config.yaml
model: "sound classifier"
dataset: "read English sentences (LibriTTS-R)"
train_examples: 15625
noise_aug: 0.01
n_mels: 80
hop_length: 160
input: "mfcc"
spec_augment: false
win_length: 400
targets: ["voice"]
num_classes: 2
arch: "mobilenet_v2"
norm: "batchnorm"
activation: "hardswish"
depths: [3, 3, 3]
kernel_size: 3
stem: "single"
expansion: 4
widths: [192, 192, 192]
mixing: "mixup"
loss: "cross_entropy"
head_dropout: 0.1
init: "kaiming_normal"
residual_init: "scaled_by_depth"
optimizer: "adamw"
lr: 0.0027
beta1: 0.9
beta2: 0.95
eps: 1e-08
grad_clip: 1.0
ema_decay: 0.999
steps: 5800
batch_size: 256
epochs: 95.0
lr_schedule: "linear"
final_lr_fraction: 0.01
warmup_steps: 290
weight_decay: 0.2
Rows from block 2, named by matrix and row number. Each number is 50 + 12 x the weight over the matrix's rms, rounded and kept within 0 to 99. All counts start at 0.
# convs2: project pointwise conv (model.blocks.2.convs.2.weight, 192x768x1), inputs 672-767
convs2.108:39 56 46 29 56 52 60 39 51 42 18 47 59 34 48 56 37 66 47 66 60 61 63 47 45 45 68 41 47 41 61 27 34 31 58 23 52 53 38 68 46 45 53 50 43 73 42 43 49 56 62 34 35 38 48 51 26 67 52 55 49 43 67 39 57 34 50 57 50 33 50 58 47 76 46 54 53 54 51 53 42 60 45 68 53 43 60 70 62 50 48 66 46 41 45 36
convs2.109:50 26 30 43 59 59 44 38 63 35 39 58 40 48 50 57 60 55 34 47 58 39 49 35 52 45 47 91 84 25 53 48 69 48 68 41 32 45 53 62 55 58 29 61 74 64 44 58 55 46 52 55 55 53 67 67 49 45 78 45 46 39 59 45 49 45 57 43 33 51 62 67 47 58 47 52 42 50 67 51 65 34 52 53 59 74 52 57 50 41 46 29 32 66 62 46
convs2.110:56 49 47 65 51 56 61 36 55 37 60 67 47 49 56 54 30 53 35 50 42 45 55 43 43 57 44 54 30 52 49 49 34 42 47 41 47 43 49 39 39 50 69 48 46 61 82 48 44 61 65 54 39 44 54 45 49 81 52 55 56 36 48 50 60 43 49 26 46 41 55 69 46 35 60 42 35 36 53 34 40 62 62 55 51 56 56 51 58 56 30 44 38 47 50 39
convs2.111:26 62 69 45 50 51 56 60 52 53 71 51 67 38 54 60 42 56 57 58 74 55 47 51 41 46 54 42 39 68 54 68 46 50 45 37 65 51 42 40 49 48 60 40 42 56 62 53 66 57 50 55 48 29 30 36 40 40 39 57 40 36 47 18 59 57 34 68 56 26 65 42 49 42 44 59 58 50 64 67 58 32 40 55 49 38 53 49 78 53 43 76 55 21 45 37
convs2.112:60 51 46 44 37 53 57 62 45 50 70 26 39 42 46 37 62 50 61 37 50 45 37 56 29 28 33 74 41 49 50 31 25 54 59 57 46 46 19 43 67 35 47 41 59 50 60 44 52 36 62 47 51 56 48 40 48 66 46 50 43 48 47 43 45 53 45 52 49 30 46 61 38 55 46 46 51 46 51 49 55 68 45 66 47 56 59 49 53 48 28 45 60 51 51 61
convs2.113:77 55 60 53 68 36 38 63 77 43 63 38 48 32 54 29 63 51 37 36 41 55 46 22 45 43 52 38 63 61 51 57 43 39 40 58 45 54 46 55 56 53 68 39 41 39 54 78 45 52 51 41 60 57 55 67 37 88 43 60 33 58 49 39 53 61 57 53 30 48 40 58 48 21 44 56 72 45 40 56 58 78 57 48 54 57 49 35 48 61 53 54 52 61 48 87
convs2.114:35 33 42 59 51 35 42 61 59 25 60 30 46 47 41 62 49 34 71 57 48 45 45 42 46 59 26 54 57 44 33 26 62 62 45 41 37 59 61 55 53 63 45 31 40 40 40 58 46 36 56 58 60 42 43 43 56 46 51 39 84 47 49 66 52 59 47 44 40 76 59 59 63 21 60 35 34 33 57 23 54 64 39 34 40 45 48 64 26 43 22 44 32 40 37 59
convs2.115:34 41 35 40 48 70 45 38 58 49 53 51 48 58 47 62 45 36 48 53 43 45 33 35 68 50 54 61 65 43 41 23 43 51 37 41 44 59 60 17 53 64 17 47 56 65 43 53 65 34 56 58 69 55 67 59 55 48 55 59 38 49 48 62 34 63 56 47 35 60 41 52 57 59 50 29 44 41 64 62 41 35 49 62 49 70 40 51 43 51 40 29 39 57 51 36
convs2.116:68 46 46 56 51 55 44 37 52 72 45 46 51 36 49 51 55 44 43 60 40 31 28 37 46 55 44 39 50 74 36 42 58 65 42 45 45 64 62 36 29 44 54 48 41 60 47 52 40 23 52 48 56 49 46 59 54 73 56 41 70 50 29 39 30 50 73 66 35 41 62 42 57 44 60 43 54 41 43 45 44 55 51 54 70 53 38 39 32 67 38 54 31 59 41 56
convs2.117:62 34 33 54 57 38 44 45 55 41 76 37 38 67 51 43 51 39 51 43 37 38 25 42 50 64 36 49 53 46 43 56 17 60 49 62 41 55 57 65 47 54 49 59 43 49 57 54 44 26 46 44 52 65 71 38 57 60 52 48 48 63 51 61 22 54 62 40 39 64 40 42 56 33 48 51 65 40 46 50 41 51 61 62 48 57 44 35 31 71 49 34 54 59 52 52
convs2.118:56 57 48 49 53 46 36 65 74 38 42 47 63 45 46 51 49 53 49 57 49 45 44 12 54 49 71 70 62 31 49 61 53 21 35 25 36 47 72 47 58 58 53 56 56 48 40 74 44 48 62 43 56 69 72 61 47 54 53 63 36 46 65 43 46 48 27 39 23 36 42 55 50 63 49 59 72 55 62 49 66 56 35 45 66 68 50 40 47 44 60 47 68 53 46 51
convs2.119:25 67 75 25 48 53 55 62 49 37 22 36 63 40 49 57 47 49 53 67 61 47 56 44 50 39 61 43 56 42 54 57 56 34 48 31 55 48 54 60 59 52 59 45 46 55 32 45 39 48 50 42 50 49 44 49 38 45 49 50 19 43 75 39 56 52 25 67 41 40 57 41 49 70 38 51 35 42 49 59 52 49 24 60 42 44 50 55 57 32 47 60 45 40 51 29
convs2.120:54 49 44 68 42 50 45 56 26 63 55 59 49 57 63 51 62 61 49 44 71 51 41 52 47 49 42 57 42 65 53 67 65 59 37 65 55 61 59 19 54 33 60 68 52 52 55 47 73 47 58 51 39 51 45 47 69 42 49 52 54 61 31 64 44 57 38 44 51 62 42 40 55 45 62 66 61 54 49 86 68 11 67 43 59 54 51 34 51 62 67 48 58 35 81 60
convs2.121:64 50 24 49 35 44 55 60 47 63 37 62 32 54 56 70 58 52 49 43 40 64 47 53 61 47 47 46 49 40 48 15 70 59 75 41 65 38 41 63 29 55 27 48 40 63 52 28 24 39 52 58 35 46 48 47 39 57 49 59 35 51 53 56 39 35 49 41 36 46 62 53 49 54 58 48 72 47 36 35 45 53 46 43 54 41 58 53 48 32 45 55 50 72 38 33
convs2.122:33 43 67 62 43 47 37 70 55 49 76 42 53 48 41 48 50 47 83 59 46 60 43 47 24 55 33 62 26 51 38 50 10 52 54 58 45 57 39 64 40 42 55 24 42 42 60 51 51 36 45 50 45 54 55 59 69 36 49 42 47 37 56 65 46 35 41 35 56 46 58 56 54 29 54 48 33 37 48 35 44 60 73 54 43 55 57 50 48 67 41 45 47 41 42 39
convs2.123:53 42 27 25 52 36 37 39 56 46 64 42 23 58 59 45 49 41 47 47 37 23 35 45 55 29 42 65 61 71 33 42 57 49 49 55 36 48 54 34 70 56 44 59 71 41 49 51 34 34 50 60 69 60 70 52 54 62 57 51 46 70 35 63 40 55 65 53 40 67 46 28 48 36 35 48 66 48 59 50 46 56 40 39 46 64 42 43 46 47 54 33 51 68 60 69
convs2.124:43 53 41 40 15 68 53 43 42 52 70 41 34 62 47 50 43 47 55 37 23 54 38 51 49 46 64 46 41 44 43 17 49 51 59 64 52 45 43 37 43 47 24 62 39 48 51 24 54 40 48 53 44 41 42 58 56 52 32 50 44 56 40 58 39 38 68 44 43 47 35 45 52 65 46 32 56 35 50 36 39 47 24 65 47 46 44 53 38 59 36 49 47 75 27 37
convs2.125:41 51 38 43 28 64 46 53 45 38 72 41 31 62 42 50 57 44 66 21 13 41 47 40 48 38 22 49 58 50 45 35 33 52 49 71 46 46 47 39 75 52 39 61 55 32 49 50 58 54 48 52 56 61 54 48 60 51 35 39 48 58 51 76 55 61 51 49 33 73 43 38 43 30 58 32 31 29 61 47 60 47 38 63 38 61 44 61 34 52 38 35 70 56 48 42
convs2.126:76 65 42 24 42 28 36 41 64 40 68 49 48 51 46 53 57 59 42 43 40 45 31 35 40 50 51 71 54 41 41 54 56 42 45 40 56 49 52 43 39 60 39 67 52 50 71 51 36 43 65 62 59 35 47 54 44 63 43 55 40 47 61 57 56 47 56 38 29 43 61 52 45 42 54 44 70 55 63 66 62 55 24 35 65 47 51 41 58 34 46 54 67 58 67 58
convs2.127:45 44 24 46 58 54 22 54 47 37 33 49 50 52 36 61 47 55 73 31 60 53 35 45 48 59 61 59 54 27 49 38 51 55 62 64 55 45 58 66 38 56 59 62 51 30 53 50 66 42 56 58 46 38 45 51 61 52 55 61 34 56 54 51 40 55 40 29 34 47 37 76 55 70 61 47 48 60 53 58 64 22 48 28 67 47 55 46 49 36 57 47 43 58 51 47
convs2.128:33 63 25 36 51 41 35 68 70 28 76 45 53 45 51 46 56 53 55 41 52 50 48 47 58 39 39 46 63 43 41 52 29 44 61 50 48 52 52 49 66 90 40 44 61 44 33 50 41 43 50 50 53 50 64 31 39 57 51 50 38 62 57 60 51 50 47 62 28 61 45 30 49 24 46 42 47 35 55 47 44 45 40 52 35 57 48 39 61 64 55 48 53 48 30 54
convs2.129:40 46 53 69 50 70 57 81 48 48 51 50 54 33 44 59 48 50 54 34 54 66 74 53 45 34 60 58 43 46 69 57 67 50 51 51 48 31 43 55 55 50 43 43 57 46 47 51 64 71 47 54 45 45 50 58 32 43 47 50 47 62 52 47 64 37 46 58 48 32 54 55 41 56 43 50 56 40 60 62 52 44 58 71 49 50 55 46 51 58 48 51 63 49 59 47
convs2.130:56 37 55 39 61 45 42 52 62 43 41 30 48 83 37 44 55 47 68 37 40 54 48 41 51 51 22 58 67 38 55 54 45 34 48 66 35 63 58 71 63 55 36 45 63 39 25 67 46 48 43 50 63 87 67 56 62 29 57 47 58 39 46 84 55 56 64 56 39 93 40 54 56 39 43 52 38 41 61 42 66 74 44 35 34 61 32 41 33 62 51 32 42 55 53 47
convs2.131:23 55 36 62 27 65 57 73 38 47 58 57 54 61 52 64 53 69 49 34 71 58 65 60 57 34 37 64 42 50 55 54 49 48 54 55 43 37 54 50 59 45 48 48 64 70 46 42 57 56 59 54 42 55 51 48 53 32 52 68 49 53 60 56 54 42 27 40 49 51 54 53 43 61 48 55 50 45 60 63 49 30 58 55 43 51 67 45 56 52 64 36 75 42 69 28
convs2.132:51 48 65 28 72 43 52 58 70 63 13 39 64 55 37 64 41 54 48 57 49 59 43 41 69 52 79 44 46 55 39 45 60 47 61 13 58 62 71 66 38 52 60 57 44 50 40 56 40 35 49 52 55 45 46 54 42 49 67 53 44 37 70 50 49 61 40 23 41 56 42 59 59 73 58 49 48 45 40 56 39 65 45 44 45 43 51 54 28 35 41 66 27 48 31 46
convs2.133:90 52 46 42 70 24 59 55 61 45 38 48 41 31 41 28 45 53 54 32 72 42 49 38 54 46 49 54 57 51 44 48 67 48 54 58 41 43 50 66 46 49 59 32 51 53 41 69 28 39 48 40 53 48 53 46 21 59 54 51 90 43 64 24 39 40 53 47 40 33 45 77 37 37 44 77 71 50 51 62 47 81 57 26 58 46 47 39 47 54 74 53 30 47 43 73
convs2.134:56 28 37 45 65 56 54 41 56 46 30 44 39 43 54 61 40 48 38 29 54 34 48 41 62 40 38 77 86 45 55 34 68 44 37 49 22 39 57 44 71 45 51 61 83 59 51 67 51 46 56 62 61 66 61 48 43 58 63 52 67 54 52 38 49 53 51 35 47 57 55 61 41 50 52 49 68 64 65 54 58 56 44 46 79 67 44 39 31 51 43 23 39 51 67 57
convs2.135:50 40 26 56 48 49 55 61 54 51 39 59 47 33 52 49 42 59 34 46 77 54 42 55 48 40 74 79 61 56 52 40 42 50 57 48 32 43 46 66 55 51 42 32 72 66 37 53 40 39 53 47 50 78 61 65 27 51 70 47 57 48 77 42 43 43 41 40 45 39 61 46 46 69 39 46 53 57 53 58 53 54 73 53 57 66 55 54 48 48 42 40 30 60 69 47
convs2.136:59 44 37 40 50 61 55 48 30 45 60 38 49 58 50 35 55 56 64 43 58 37 46 58 42 43 50 24 51 49 48 24 64 73 50 41 48 45 25 29 56 47 33 53 29 54 44 34 38 46 44 26 48 30 30 43 40 59 54 44 78 33 51 54 54 45 72 51 62 53 46 42 45 46 48 57 55 36 41 51 51 75 47 46 45 37 52 49 36 55 57 52 45 53 26 63
convs2.137:34 47 60 52 36 55 41 51 50 55 72 57 65 64 42 64 49 53 49 53 37 59 55 41 44 44 42 59 50 43 50 75 50 39 64 68 50 50 57 53 52 54 59 46 47 48 51 48 35 56 51 44 44 62 62 48 77 44 47 50 39 56 63 60 59 51 42 49 36 59 41 45 61 33 56 58 44 37 67 39 51 37 52 50 50 60 49 56 55 50 60 53 89 44 51 36
convs2.138:39 54 45 53 46 61 44 66 47 43 68 39 52 47 45 48 57 49 61 33 35 53 46 45 42 39 38 74 48 34 51 39 37 39 46 51 58 46 44 83 53 47 61 45 58 21 51 61 60 45 55 51 48 54 58 66 49 50 37 60 19 50 65 47 48 56 32 37 43 52 44 71 42 56 60 56 44 51 51 76 73 55 52 53 52 56 49 50 44 36 32 46 46 60 54 41
convs2.139:40 51 58 52 35 61 69 77 48 68 66 43 63 55 46 56 28 60 61 52 63 57 42 65 49 44 53 47 38 71 48 25 42 39 56 32 54 49 38 34 57 36 47 34 45 55 52 31 42 48 49 48 31 45 44 37 42 50 47 45 62 39 65 58 53 40 39 38 56 44 53 42 43 46 48 48 42 29 48 50 34 52 60 64 41 49 53 65 51 71 29 57 39 39 37 37
convs2.140:35 52 65 57 15 46 47 73 42 69 60 34 49 68 40 50 65 52 69 38 37 72 38 42 57 45 45 75 35 39 47 49 37 53 59 36 45 55 47 62 48 44 43 33 69 51 42 49 50 45 47 44 49 58 57 54 53 43 42 55 26 45 65 65 55 60 22 35 43 54 63 76 56 45 40 44 56 48 60 68 67 54 36 47 40 58 53 41 54 31 47 43 56 55 63 29