Weights of a small sound classifier: norm batchnorm, 95.0 epochs.
Rows from block 6, named by matrix and row number. Each number is 500 + 50 x the weight over its row's rms, rounded and kept within 0 to 999. All counts start at 0. Numbers have three digits each. After the name is the row's rms in percent of the matrix's.
# convs0: expand pointwise conv (model.blocks.6.convs.0.weight, 768x192x1), inputs 64-127
convs0.350 101:529497561552445433559494394550495489525512508489527559416416493495502494526528474462434526499409512426459519479500538390544451456450468525530519563596473517563452536516429472425515437554505523
convs0.351 098:545498508476483573464424542534457522504515512502426543585431512532521378507473526540510441432527448499538446545446538444493471547493522443441479595518414491462453501481503401508409453475483493
convs0.352 094:541410458427459515430356461503454533506514435461487505543471543453501426477419456490433473550578456544521464557485532526418474544538568428475445529461463474382505476591539479522501451456523520
convs0.353 097:443451484438597495486505553533456487465527599405431517456500483473491492465516503532514541516495521502441435468523522568466519507510566490535438535426520439512474483481408528525486544429471525
convs0.354 097:458549519466596463542484458563521507441493543459510494457473499508481484540475588490484499515451532440390503437479561499531468485472446516470509521584518490585528611484458452450511451483502538
convs0.355 100:458571428476444487450530566543448423504518499549415513547511430475529459483519451535514567439547543524536500543539499665469483545479578563528426422471532544435495484521458573504495547520465580
convs0.356 105:525547299540582437535510475442521490537425465535512446541569454458532561502411490441450496473528542582484529566536459537550553473551522510509499470553516536515518485543493556470560554523483475
convs0.357 098:503522546506548482499615556512463425430541635448432509459483491499566472491539477479538574596533512428468495428539542558491527465541589523495504526464492494472525416578450440520484526516523464
convs0.358 101:514467495542395495491462287512475497535499379487574539416506483500437487541507420520429428509510507449507521489526501419539456485488426479462516483575526516529526508578501433459503408512468486
convs0.359 106:479506501413494478462464488582485516458503452487519462488487544472474509548476485539376413559561308485515378624553503493459488518463495449507475542509520437476298576540490480515464507479502467
convs0.360 106:493514529608456338558502426553527472471498519524488560486502479594501485497493521497497564586353483485476538541445505461618462430444502527509516511597460535502569532559501474475573434641538429
convs0.361 108:485565524422516489494517511565471538445545478525474499492508542445480501533498584514399434530560335445495394639557501527441497464437478517539519572483533414456389579562541475525465475559491485
convs0.362 094:594493460561431530495490428393546517531425362547608475553504532452498619584479517434529489527478459596498498530478519478494440420535463430439606505546465481506531454527543530526507514502531540
convs0.363 101:509470595540508457497581535508454483450548601453459595501468505519525443444489426531566535599503500483534490462491571477539494441529558505517522552465489480465551441568498519523501520548538523
convs0.364 099:518590387478624484547525466436515521477447489511440427545505481453569513535506499493481471458551511510440509466566546538534532501537549535503528468520519522532563504547503548516500530483561529
convs0.365 099:475481512515508619496467422392501548469429428447500534541460482508549469582532525446529449542519477540470545470475544531485445475546489441368559497531480489465576471517558524600491454419514512
convs0.366 095:566593649521461465539533451550460466462477581506497518502449501522483458515454552515482490465468470454477464480445584510463454463463495559510522564574489488499554557467519483574499512521460540
convs0.367 097:514521518488409516472568554423598480565565522427516513519508525456463567604650441536525494551480427540570455478521483471454564509496515461512546521467442430466492429509547509441496593496632438
convs0.368 100:446443560420519572451508512450451539502509495497523422465524493509476443526533527551469421422550492455531482539501466520463479533493477518520428498473563434456475523479523464579445509473437545
convs0.369 096:540495479472511511469497499522505536474466506425411506554504532455435427477515471482489401495564455531502475513474475522429483580518559492465534430476477488493469427553484402543473497405534504
convs0.370 100:472447461540526490569489357434596466493364403471590500428519456503460524574490515415520513521483488540452589464461482451567528492565521453420501457608502508595576561466436476456558383528515565
convs0.371 091:550532485595550451562484529537471427446370438524511504572485422487531603522401563392505487547484468588489477475434545549484462457503528479444496439550496562502488497494565385574521465471443516
convs0.372 110:501442510430483561396367521466471644526497460454577499522494619434516463539478512511449459455527535501551444505468534477400507506449445482541459566471490356484425548502522504462465530446433552
convs0.373 099:552533486602395426543512413472517452579502416478641522474468520498527562565536412483399495576422469494487524501557527443549477383473500432493632532550422492542492484577480519481544512611567511
convs0.374 099:527470545505479428515480432521461476453529520466575548412476506487509468513532462458441524539403509458432522453554529416514462416448482494485530555594503482553482553485401511494534482504523555
convs0.375 102:459458499485438504473584550462494496455568529522446554556612487583505447476494532544580556509491487571546516579503441468520496517461531506584493497439529517526519457485518616498521569530477509
convs0.376 100:516500499485622515466508516493472556477591615431348504570518515479582454511539527521556540554540490522530449522542572550530535486512551478469533548444501413465512454541455561435465537469531460
convs0.377 111:498537508568479435569513473529467300465474447549461515499509398511444546463474489446492483578456479546466511504518452519535468466458512475512493449526502688510517519554483480523572466513477396
convs0.378 102:501520552569466385526505460530487463487512504521472595480537461633527469479515509473465559539422512461508534508460506483574433438424432527488552563546455534510549518528482450476560419629520463
convs0.379 097:474463450474522547518495466407538612512499512460510431492521516493561457544541497528452470470518523450493522495553524464477528515544517481383554455538515482557501536528432480495497474491554556
convs0.380 103:534427553512455502505488482520425500464476455525529626523472517553441461404482505491525456529464503502476531518380468428529346490508451468494518551502483526486578522437525488508492447502489454
convs0.381 099:398494490492484475493538508503533407453445436484576412483596471506443643551491517477452503548540457591494463595530376504489493474438473506562464472487572480536488531522479512532478510530536494
convs0.382 099:528599528487519540429422409528497571541479449600480586516440547429526479540461480490486415487521489472479503513490490469494398489510459568499560502503529481507480514505512496512487448498543494
convs0.383 104:622403565542412492493495481557419475576480468554499627529427472525407494445469521521510492542495480483469516519402485433506373504514475475502500529508471527503520545442530459519460456484493483
convs0.384 099:557431519550502472552479406519458500457485431486529590477468468499450455473497414453433447551428503448439536462452475416550433494515493518448515481541472526541487493559459411447567384534492453
convs0.385 108:498489570570492334522544470546422402505480538566522593454494487580485470468455461516504506505396536481505548485455509474568433500512537509508528523531502561507547530498510497517488462551500492
convs0.386 093:460372480480457466531447537487474458426528450572547514506621425555479490417484532502508511523469486526467510546483450496555461500480508457488436550536488624534422532434529600521555450515416520
convs0.387 098:510626410501545479525553531433524507537506517493488464508500508415524488529523458470480522447500589507490523473588513582498561460600557538475569493543514482493543453541494538532504603510559498
convs0.388 100:499631500537536484511582563511483477578559607486446470541526566471557545492511414544541555540496500540525445512567556567487531470499550518525538516469520455457476464572509524514504591561510498
convs0.389 099:487488521442574501476506521471510558552456498382500423605457483500483560529547396519514448538539477517585487467443558528465568478535637448451544417446480431463501344499478427457459544336482567
convs0.390 100:478545502511488476531672557483526428496542576473451482513535448529514567541576469485572560561502482573529497454581490566495533496512546518574556486484543569500522455520535539576516557546562499
convs0.391 101:460459452578554462580498480508553487369437447506472455454538420561494484485479563384522537551461462503428556505416466464638467460490426506455524486528497555604525529551489467493560461484474429
convs0.392 094:469598487527592493543481502614517553436432436593415505489507416544489474506370612437463454480460518456450495484468504543505466505469440628524455496595514563543504602474515408492524499508418497
convs0.393 099:484403545487427578474482541441560536515489515402495491540457546517416552484554483524540523546484414495510456510433497466424468534542567434490512496446505456455558437480553474581444531426556469
convs0.394 097:460426509510428504533597503473533475496505525392521471415479498514482435562553424558476481571500484391437506473514467426513483470456545430485553506487471473500487432610426405482472439525553514
convs0.395 097:481546554536558459523538501653468466393501552518424512419513510544493508499473547473475503491475484352426449470409509492512412481417470538488503533515496498534465540507459375526465478491487439
convs0.396 097:539584483563396432468589448413525457564529435474518499522497492461505525535545342534475486488498473489569513520581479475525490493541563481499580489515495486477507377637535455465519503565552539
convs0.397 098:347471432446546453487508477585522498401577474473467437487540470485549509685562551481481457530519432499489445527550559568493514491414551455485535526517522480501425517530445468446524473505558514
convs0.398 110:547545463579452406486520357517536445553494448507577506445486523471512514548481488501437553585376480502441535514544537403599472305424495495491609514603460526531479497551488506418567454620543524
convs0.399 098:471486545565491449501484509617428494425474447528453575491524454615482421479425541532454529492435528407449551555487450500592394487373481483519479537584484563562514558463482439466527389556498470
convs0.400 095:510425591523512473603488443499418510448469501462552525487477449529475447441459478463495477504482510439410490373381571458509452437585512517486522458485450489501534516520511502534513453516476534
convs0.401 101:548514593559513444618554456504451399547452471465477561498462478535444583500459464431479448601426426504492525489461537521530375421508467495545510484506494519464556435536531542527532501523548509
convs0.402 103:526486490584428417518531436507530477484571462539502523453547540560540441501501518481497547553451490488517542530574490481644439436452469496501536558563464535537579524565510559449621426754573474
convs0.403 098:464521495509527457586444454560512521482440507540521528468454499507521505484457627422457478468454560415396528476488542458556449513436383576484514487531541511541451746478476497447506442529445483
convs0.404 093:550504521460528540441395468434432529472426405477484538546515576451609500457376504478453524519529477574481492540504552547478461430546504471453536560456450447428521479563511598521484494465496570
convs0.405 099:464392458524461504564517477503481417574412410564560487512476377512396564523546476473483474525473431585425542491466406534519436499500437494557465428507543617536540496521504422519520483473488430
convs0.406 098:507553416519502447538551429481621475505484449512522492513539483499572576552528485434466483526431526562483586539606486466573543451520451525462585533609515533546519476543480519466596529553528479
convs0.407 098:487377514494427496526457459447460432571394423532614560474417456482385608478532481488506418495486451558463524544455412445517440501517487468537448474529501569509460572449537512558478416499422542
convs0.408 098:541457534469503546518536569424526548454545543434483454553494523541481484544561482491554504520510351532530434474436491468462513488516569413445570527459503502564484443488554445536488511425555465
convs0.409 098:563488680456542529505487481551440481427484534424537572507411503527512471507444547422527513443479516463484446493423594466476482471446502464519450606510496441494524569473480473560465506509434564
convs0.410 098:482555438540544473522506422455503442480479456514537412470519439466566529545460482417420508437443598477411585477582505504552534431550457528518494490581511467563482518519471518508559511535520556
convs0.411 099:478565535535486406539657505578510429411539538452435486446515504515567458514531454510482494629474459476515489459545576508517544443466545517500588507482473501488448427578417417504512528495541449
convs0.412 093:476567542503553471520496530630539504481412522582499474519491494548509509484464615496464474527423535459496554504440561482519432535386470616495495489575523516547455573459472383487470449486443465
convs0.413 102:475613487488557494493593592553520465399570646508372479495570479511562492495502523566558599508540488453555518527582558582491529490455521564565544527466473473457498461564465500539505570531532521
convs0.414 100:533606455552542463530516490477561482438501537520477472546519470511615494431467503428538640473442619493474541457459595498557514464475500595423542507537482480503530487470447554443504500547480478
convs0.415 103:514512425521449421516511429565526443553470432598479564489494419488504524504470560485501460492510555546408545507537505547597501495508452531543475492575538625597529534509508496450629447612495475
convs0.416 099:516435526541461468536461426561499479552474430516611555394446463525503489518512488477443497562398538421465550551466501310593488450407430473491534544616505509594467551510430539424519422586508511
convs0.417 094:528529489469603517479410538557459584533542557492457531534486516535499445484512527483536473522475542597579506447460523462522605510538454538496546509450489491534496461514390529416464574486462541
convs0.418 098:486480455489524462520394401556500491495448451517589504441482462529498508517456551385467495530425518464353523497435473459591470448447430517479512532564503521593481542482439524397526445542456457
convs0.419 095:544498472542433512500522496459581498595449424479502475589441504497441578531458429481452480516512455522547522522482473530480465568548490444456534473497504537514519459552542389515499502486563417
convs0.420 099:411535480433440517478480515524529512483564478550548431455537509467467552569537571526455469500550413478515436577580443523452499518383422524582518558539572447482352582530520472467469511543507506
convs0.421 099:539510483461591446487503537490516554464592596438375460521523520428602469460513489518528564565522472511509461469525539532487535439514550485499532503478495478506504440528470531412484544501550413
convs0.422 097:459465548486437554544562547451505468489456480534516503518514425519363576515564533476555451431471463555527499457484413532493497530466462479575472452461573549533503511460534511609486519466494485
convs0.423 096:514459515520528532565485438444515564500375370463626431489490424495483512549539518452493388446429493505451550505458533490524430468493467542429525436520550491507544525531479406515489446423431564
convs0.424 097:474551533453499531499523624508582511490542562464495472531461517513480534514535554567531520507503533538573462465450575491459544534458442530551512555467480432457496488473542538486467598474503484
convs0.425 099:377524475457485482523502520518534513416495461495506386392565483517527511612608600476472538520539426491472476536585516526478507504390519471487497487531572470507439521513503482463478491524540519
convs0.426 107:483531476519468461568655498542506329447495499533479486492530433522449587507490488485568482611465494578502504502504444551539461521507541482496512472517515627482503475566533486486556505521541398
convs0.427 101:506500489513522524521482407454549527441462460447521445497503481487580488559503569417511575511469502482404511466476524476557497440490518471392563545555463456547579534550399517487549445478540480
convs0.428 100:360492450461520447518474511528522507405524497459503355480536473508524500634557543470489487516487448505498429512602498524473536474414514484498532526518539477513409536504480459475498512519530534
convs0.429 098:502526405535522523479499508395570444484418484489565452538545438420584568485452473410467604403457572584493587548527508552519569463502428503455465448525468547468505517555523542522590555565466522
convs0.430 104:519487541585518331557528452535471434473489520535488558414494456585500449469456512462491501562428506422427574447477503478629456475495457537498538517576530576534566539545438502504540398559528463
convs0.431 110:541525489536496419521522380506545484499551438511539498461505501529544495572501503476454518550393473494436542506548521442628493382452438512481569526643472518559555506542448521432568454576555468
convs0.432 107:524568440555468402491512375501520477528515447507596520494482518468553539599521504488407513511471470532484481530546534452594528320492477508504666498609495477524495480573460547468561507571536512
convs0.433 100:473526524547433516534603552461480449572492555529517498504500436498468603449538485537592547484466511545548510472507452547523503547459456559584506459499533541533492516444502579588495523543548516
convs0.434 099:424425534485507554529470437514534554486426425408610360456520479481463539558567492468512403445492487485448498481466389538419494503490483486436476428574513461526458510516459409499493432415470595
convs0.435 097:425489501493484508507533518505517478541416477533472484537502446533333564519544555463570445491487475553559523484472421538485497502524431518559484415507591564515489517492565445547514555477519462
convs0.436 098:446453519487448615458380441471495588604409374515561490545487501525478466537517501442479388412510513550528527514430474459450433512477459522421475489498526482514524500494525484500494395460394493
convs0.437 105:487572380514611489517509499405513465485454438514479456510516478478522523523456499447472493506490527597488569525567496570514579493614543456505501457554492580482537482514505507503574546509496492
convs0.438 099:507471470499447447538508377504536507467542527488536535410448474517517431517511479489456548524447500446454541446543555457579517378479505491470563522586484506560525531488417579496538461526548539
convs0.439 100:484557441474547510519552482455518463548555510481581410494497469442544546557651469516489490506525490555545451456672550532474535477479521522549557499480504459454514440601444505482443578491494595
convs0.440 100:493472445498462509524481522501530486554486505540514520548531434558373602452498533460569430539494489614469537509433409461524441482497480522525447447500592556586509499414548593517524508470457558
convs0.441 100:516514515450533452489466541539428524519468508491481578473503504414528517453425478452473548482492536542488495452526575516513533481494493541500448463451503529490461534471479628492505536525439550
convs0.442 108:489465508529427461570488462551453342535461456558497547472455384458457543498466471449500442526461480545450565516504436557552429440507463465517458439569499674517496508539512510531569480530452447
convs0.443 099:483505458493547515488456468480622558425507508378461428503497499510604428573556554495512462498495507500515496560497534493492569539512528469407504495522428492524505504517451460432515529462582502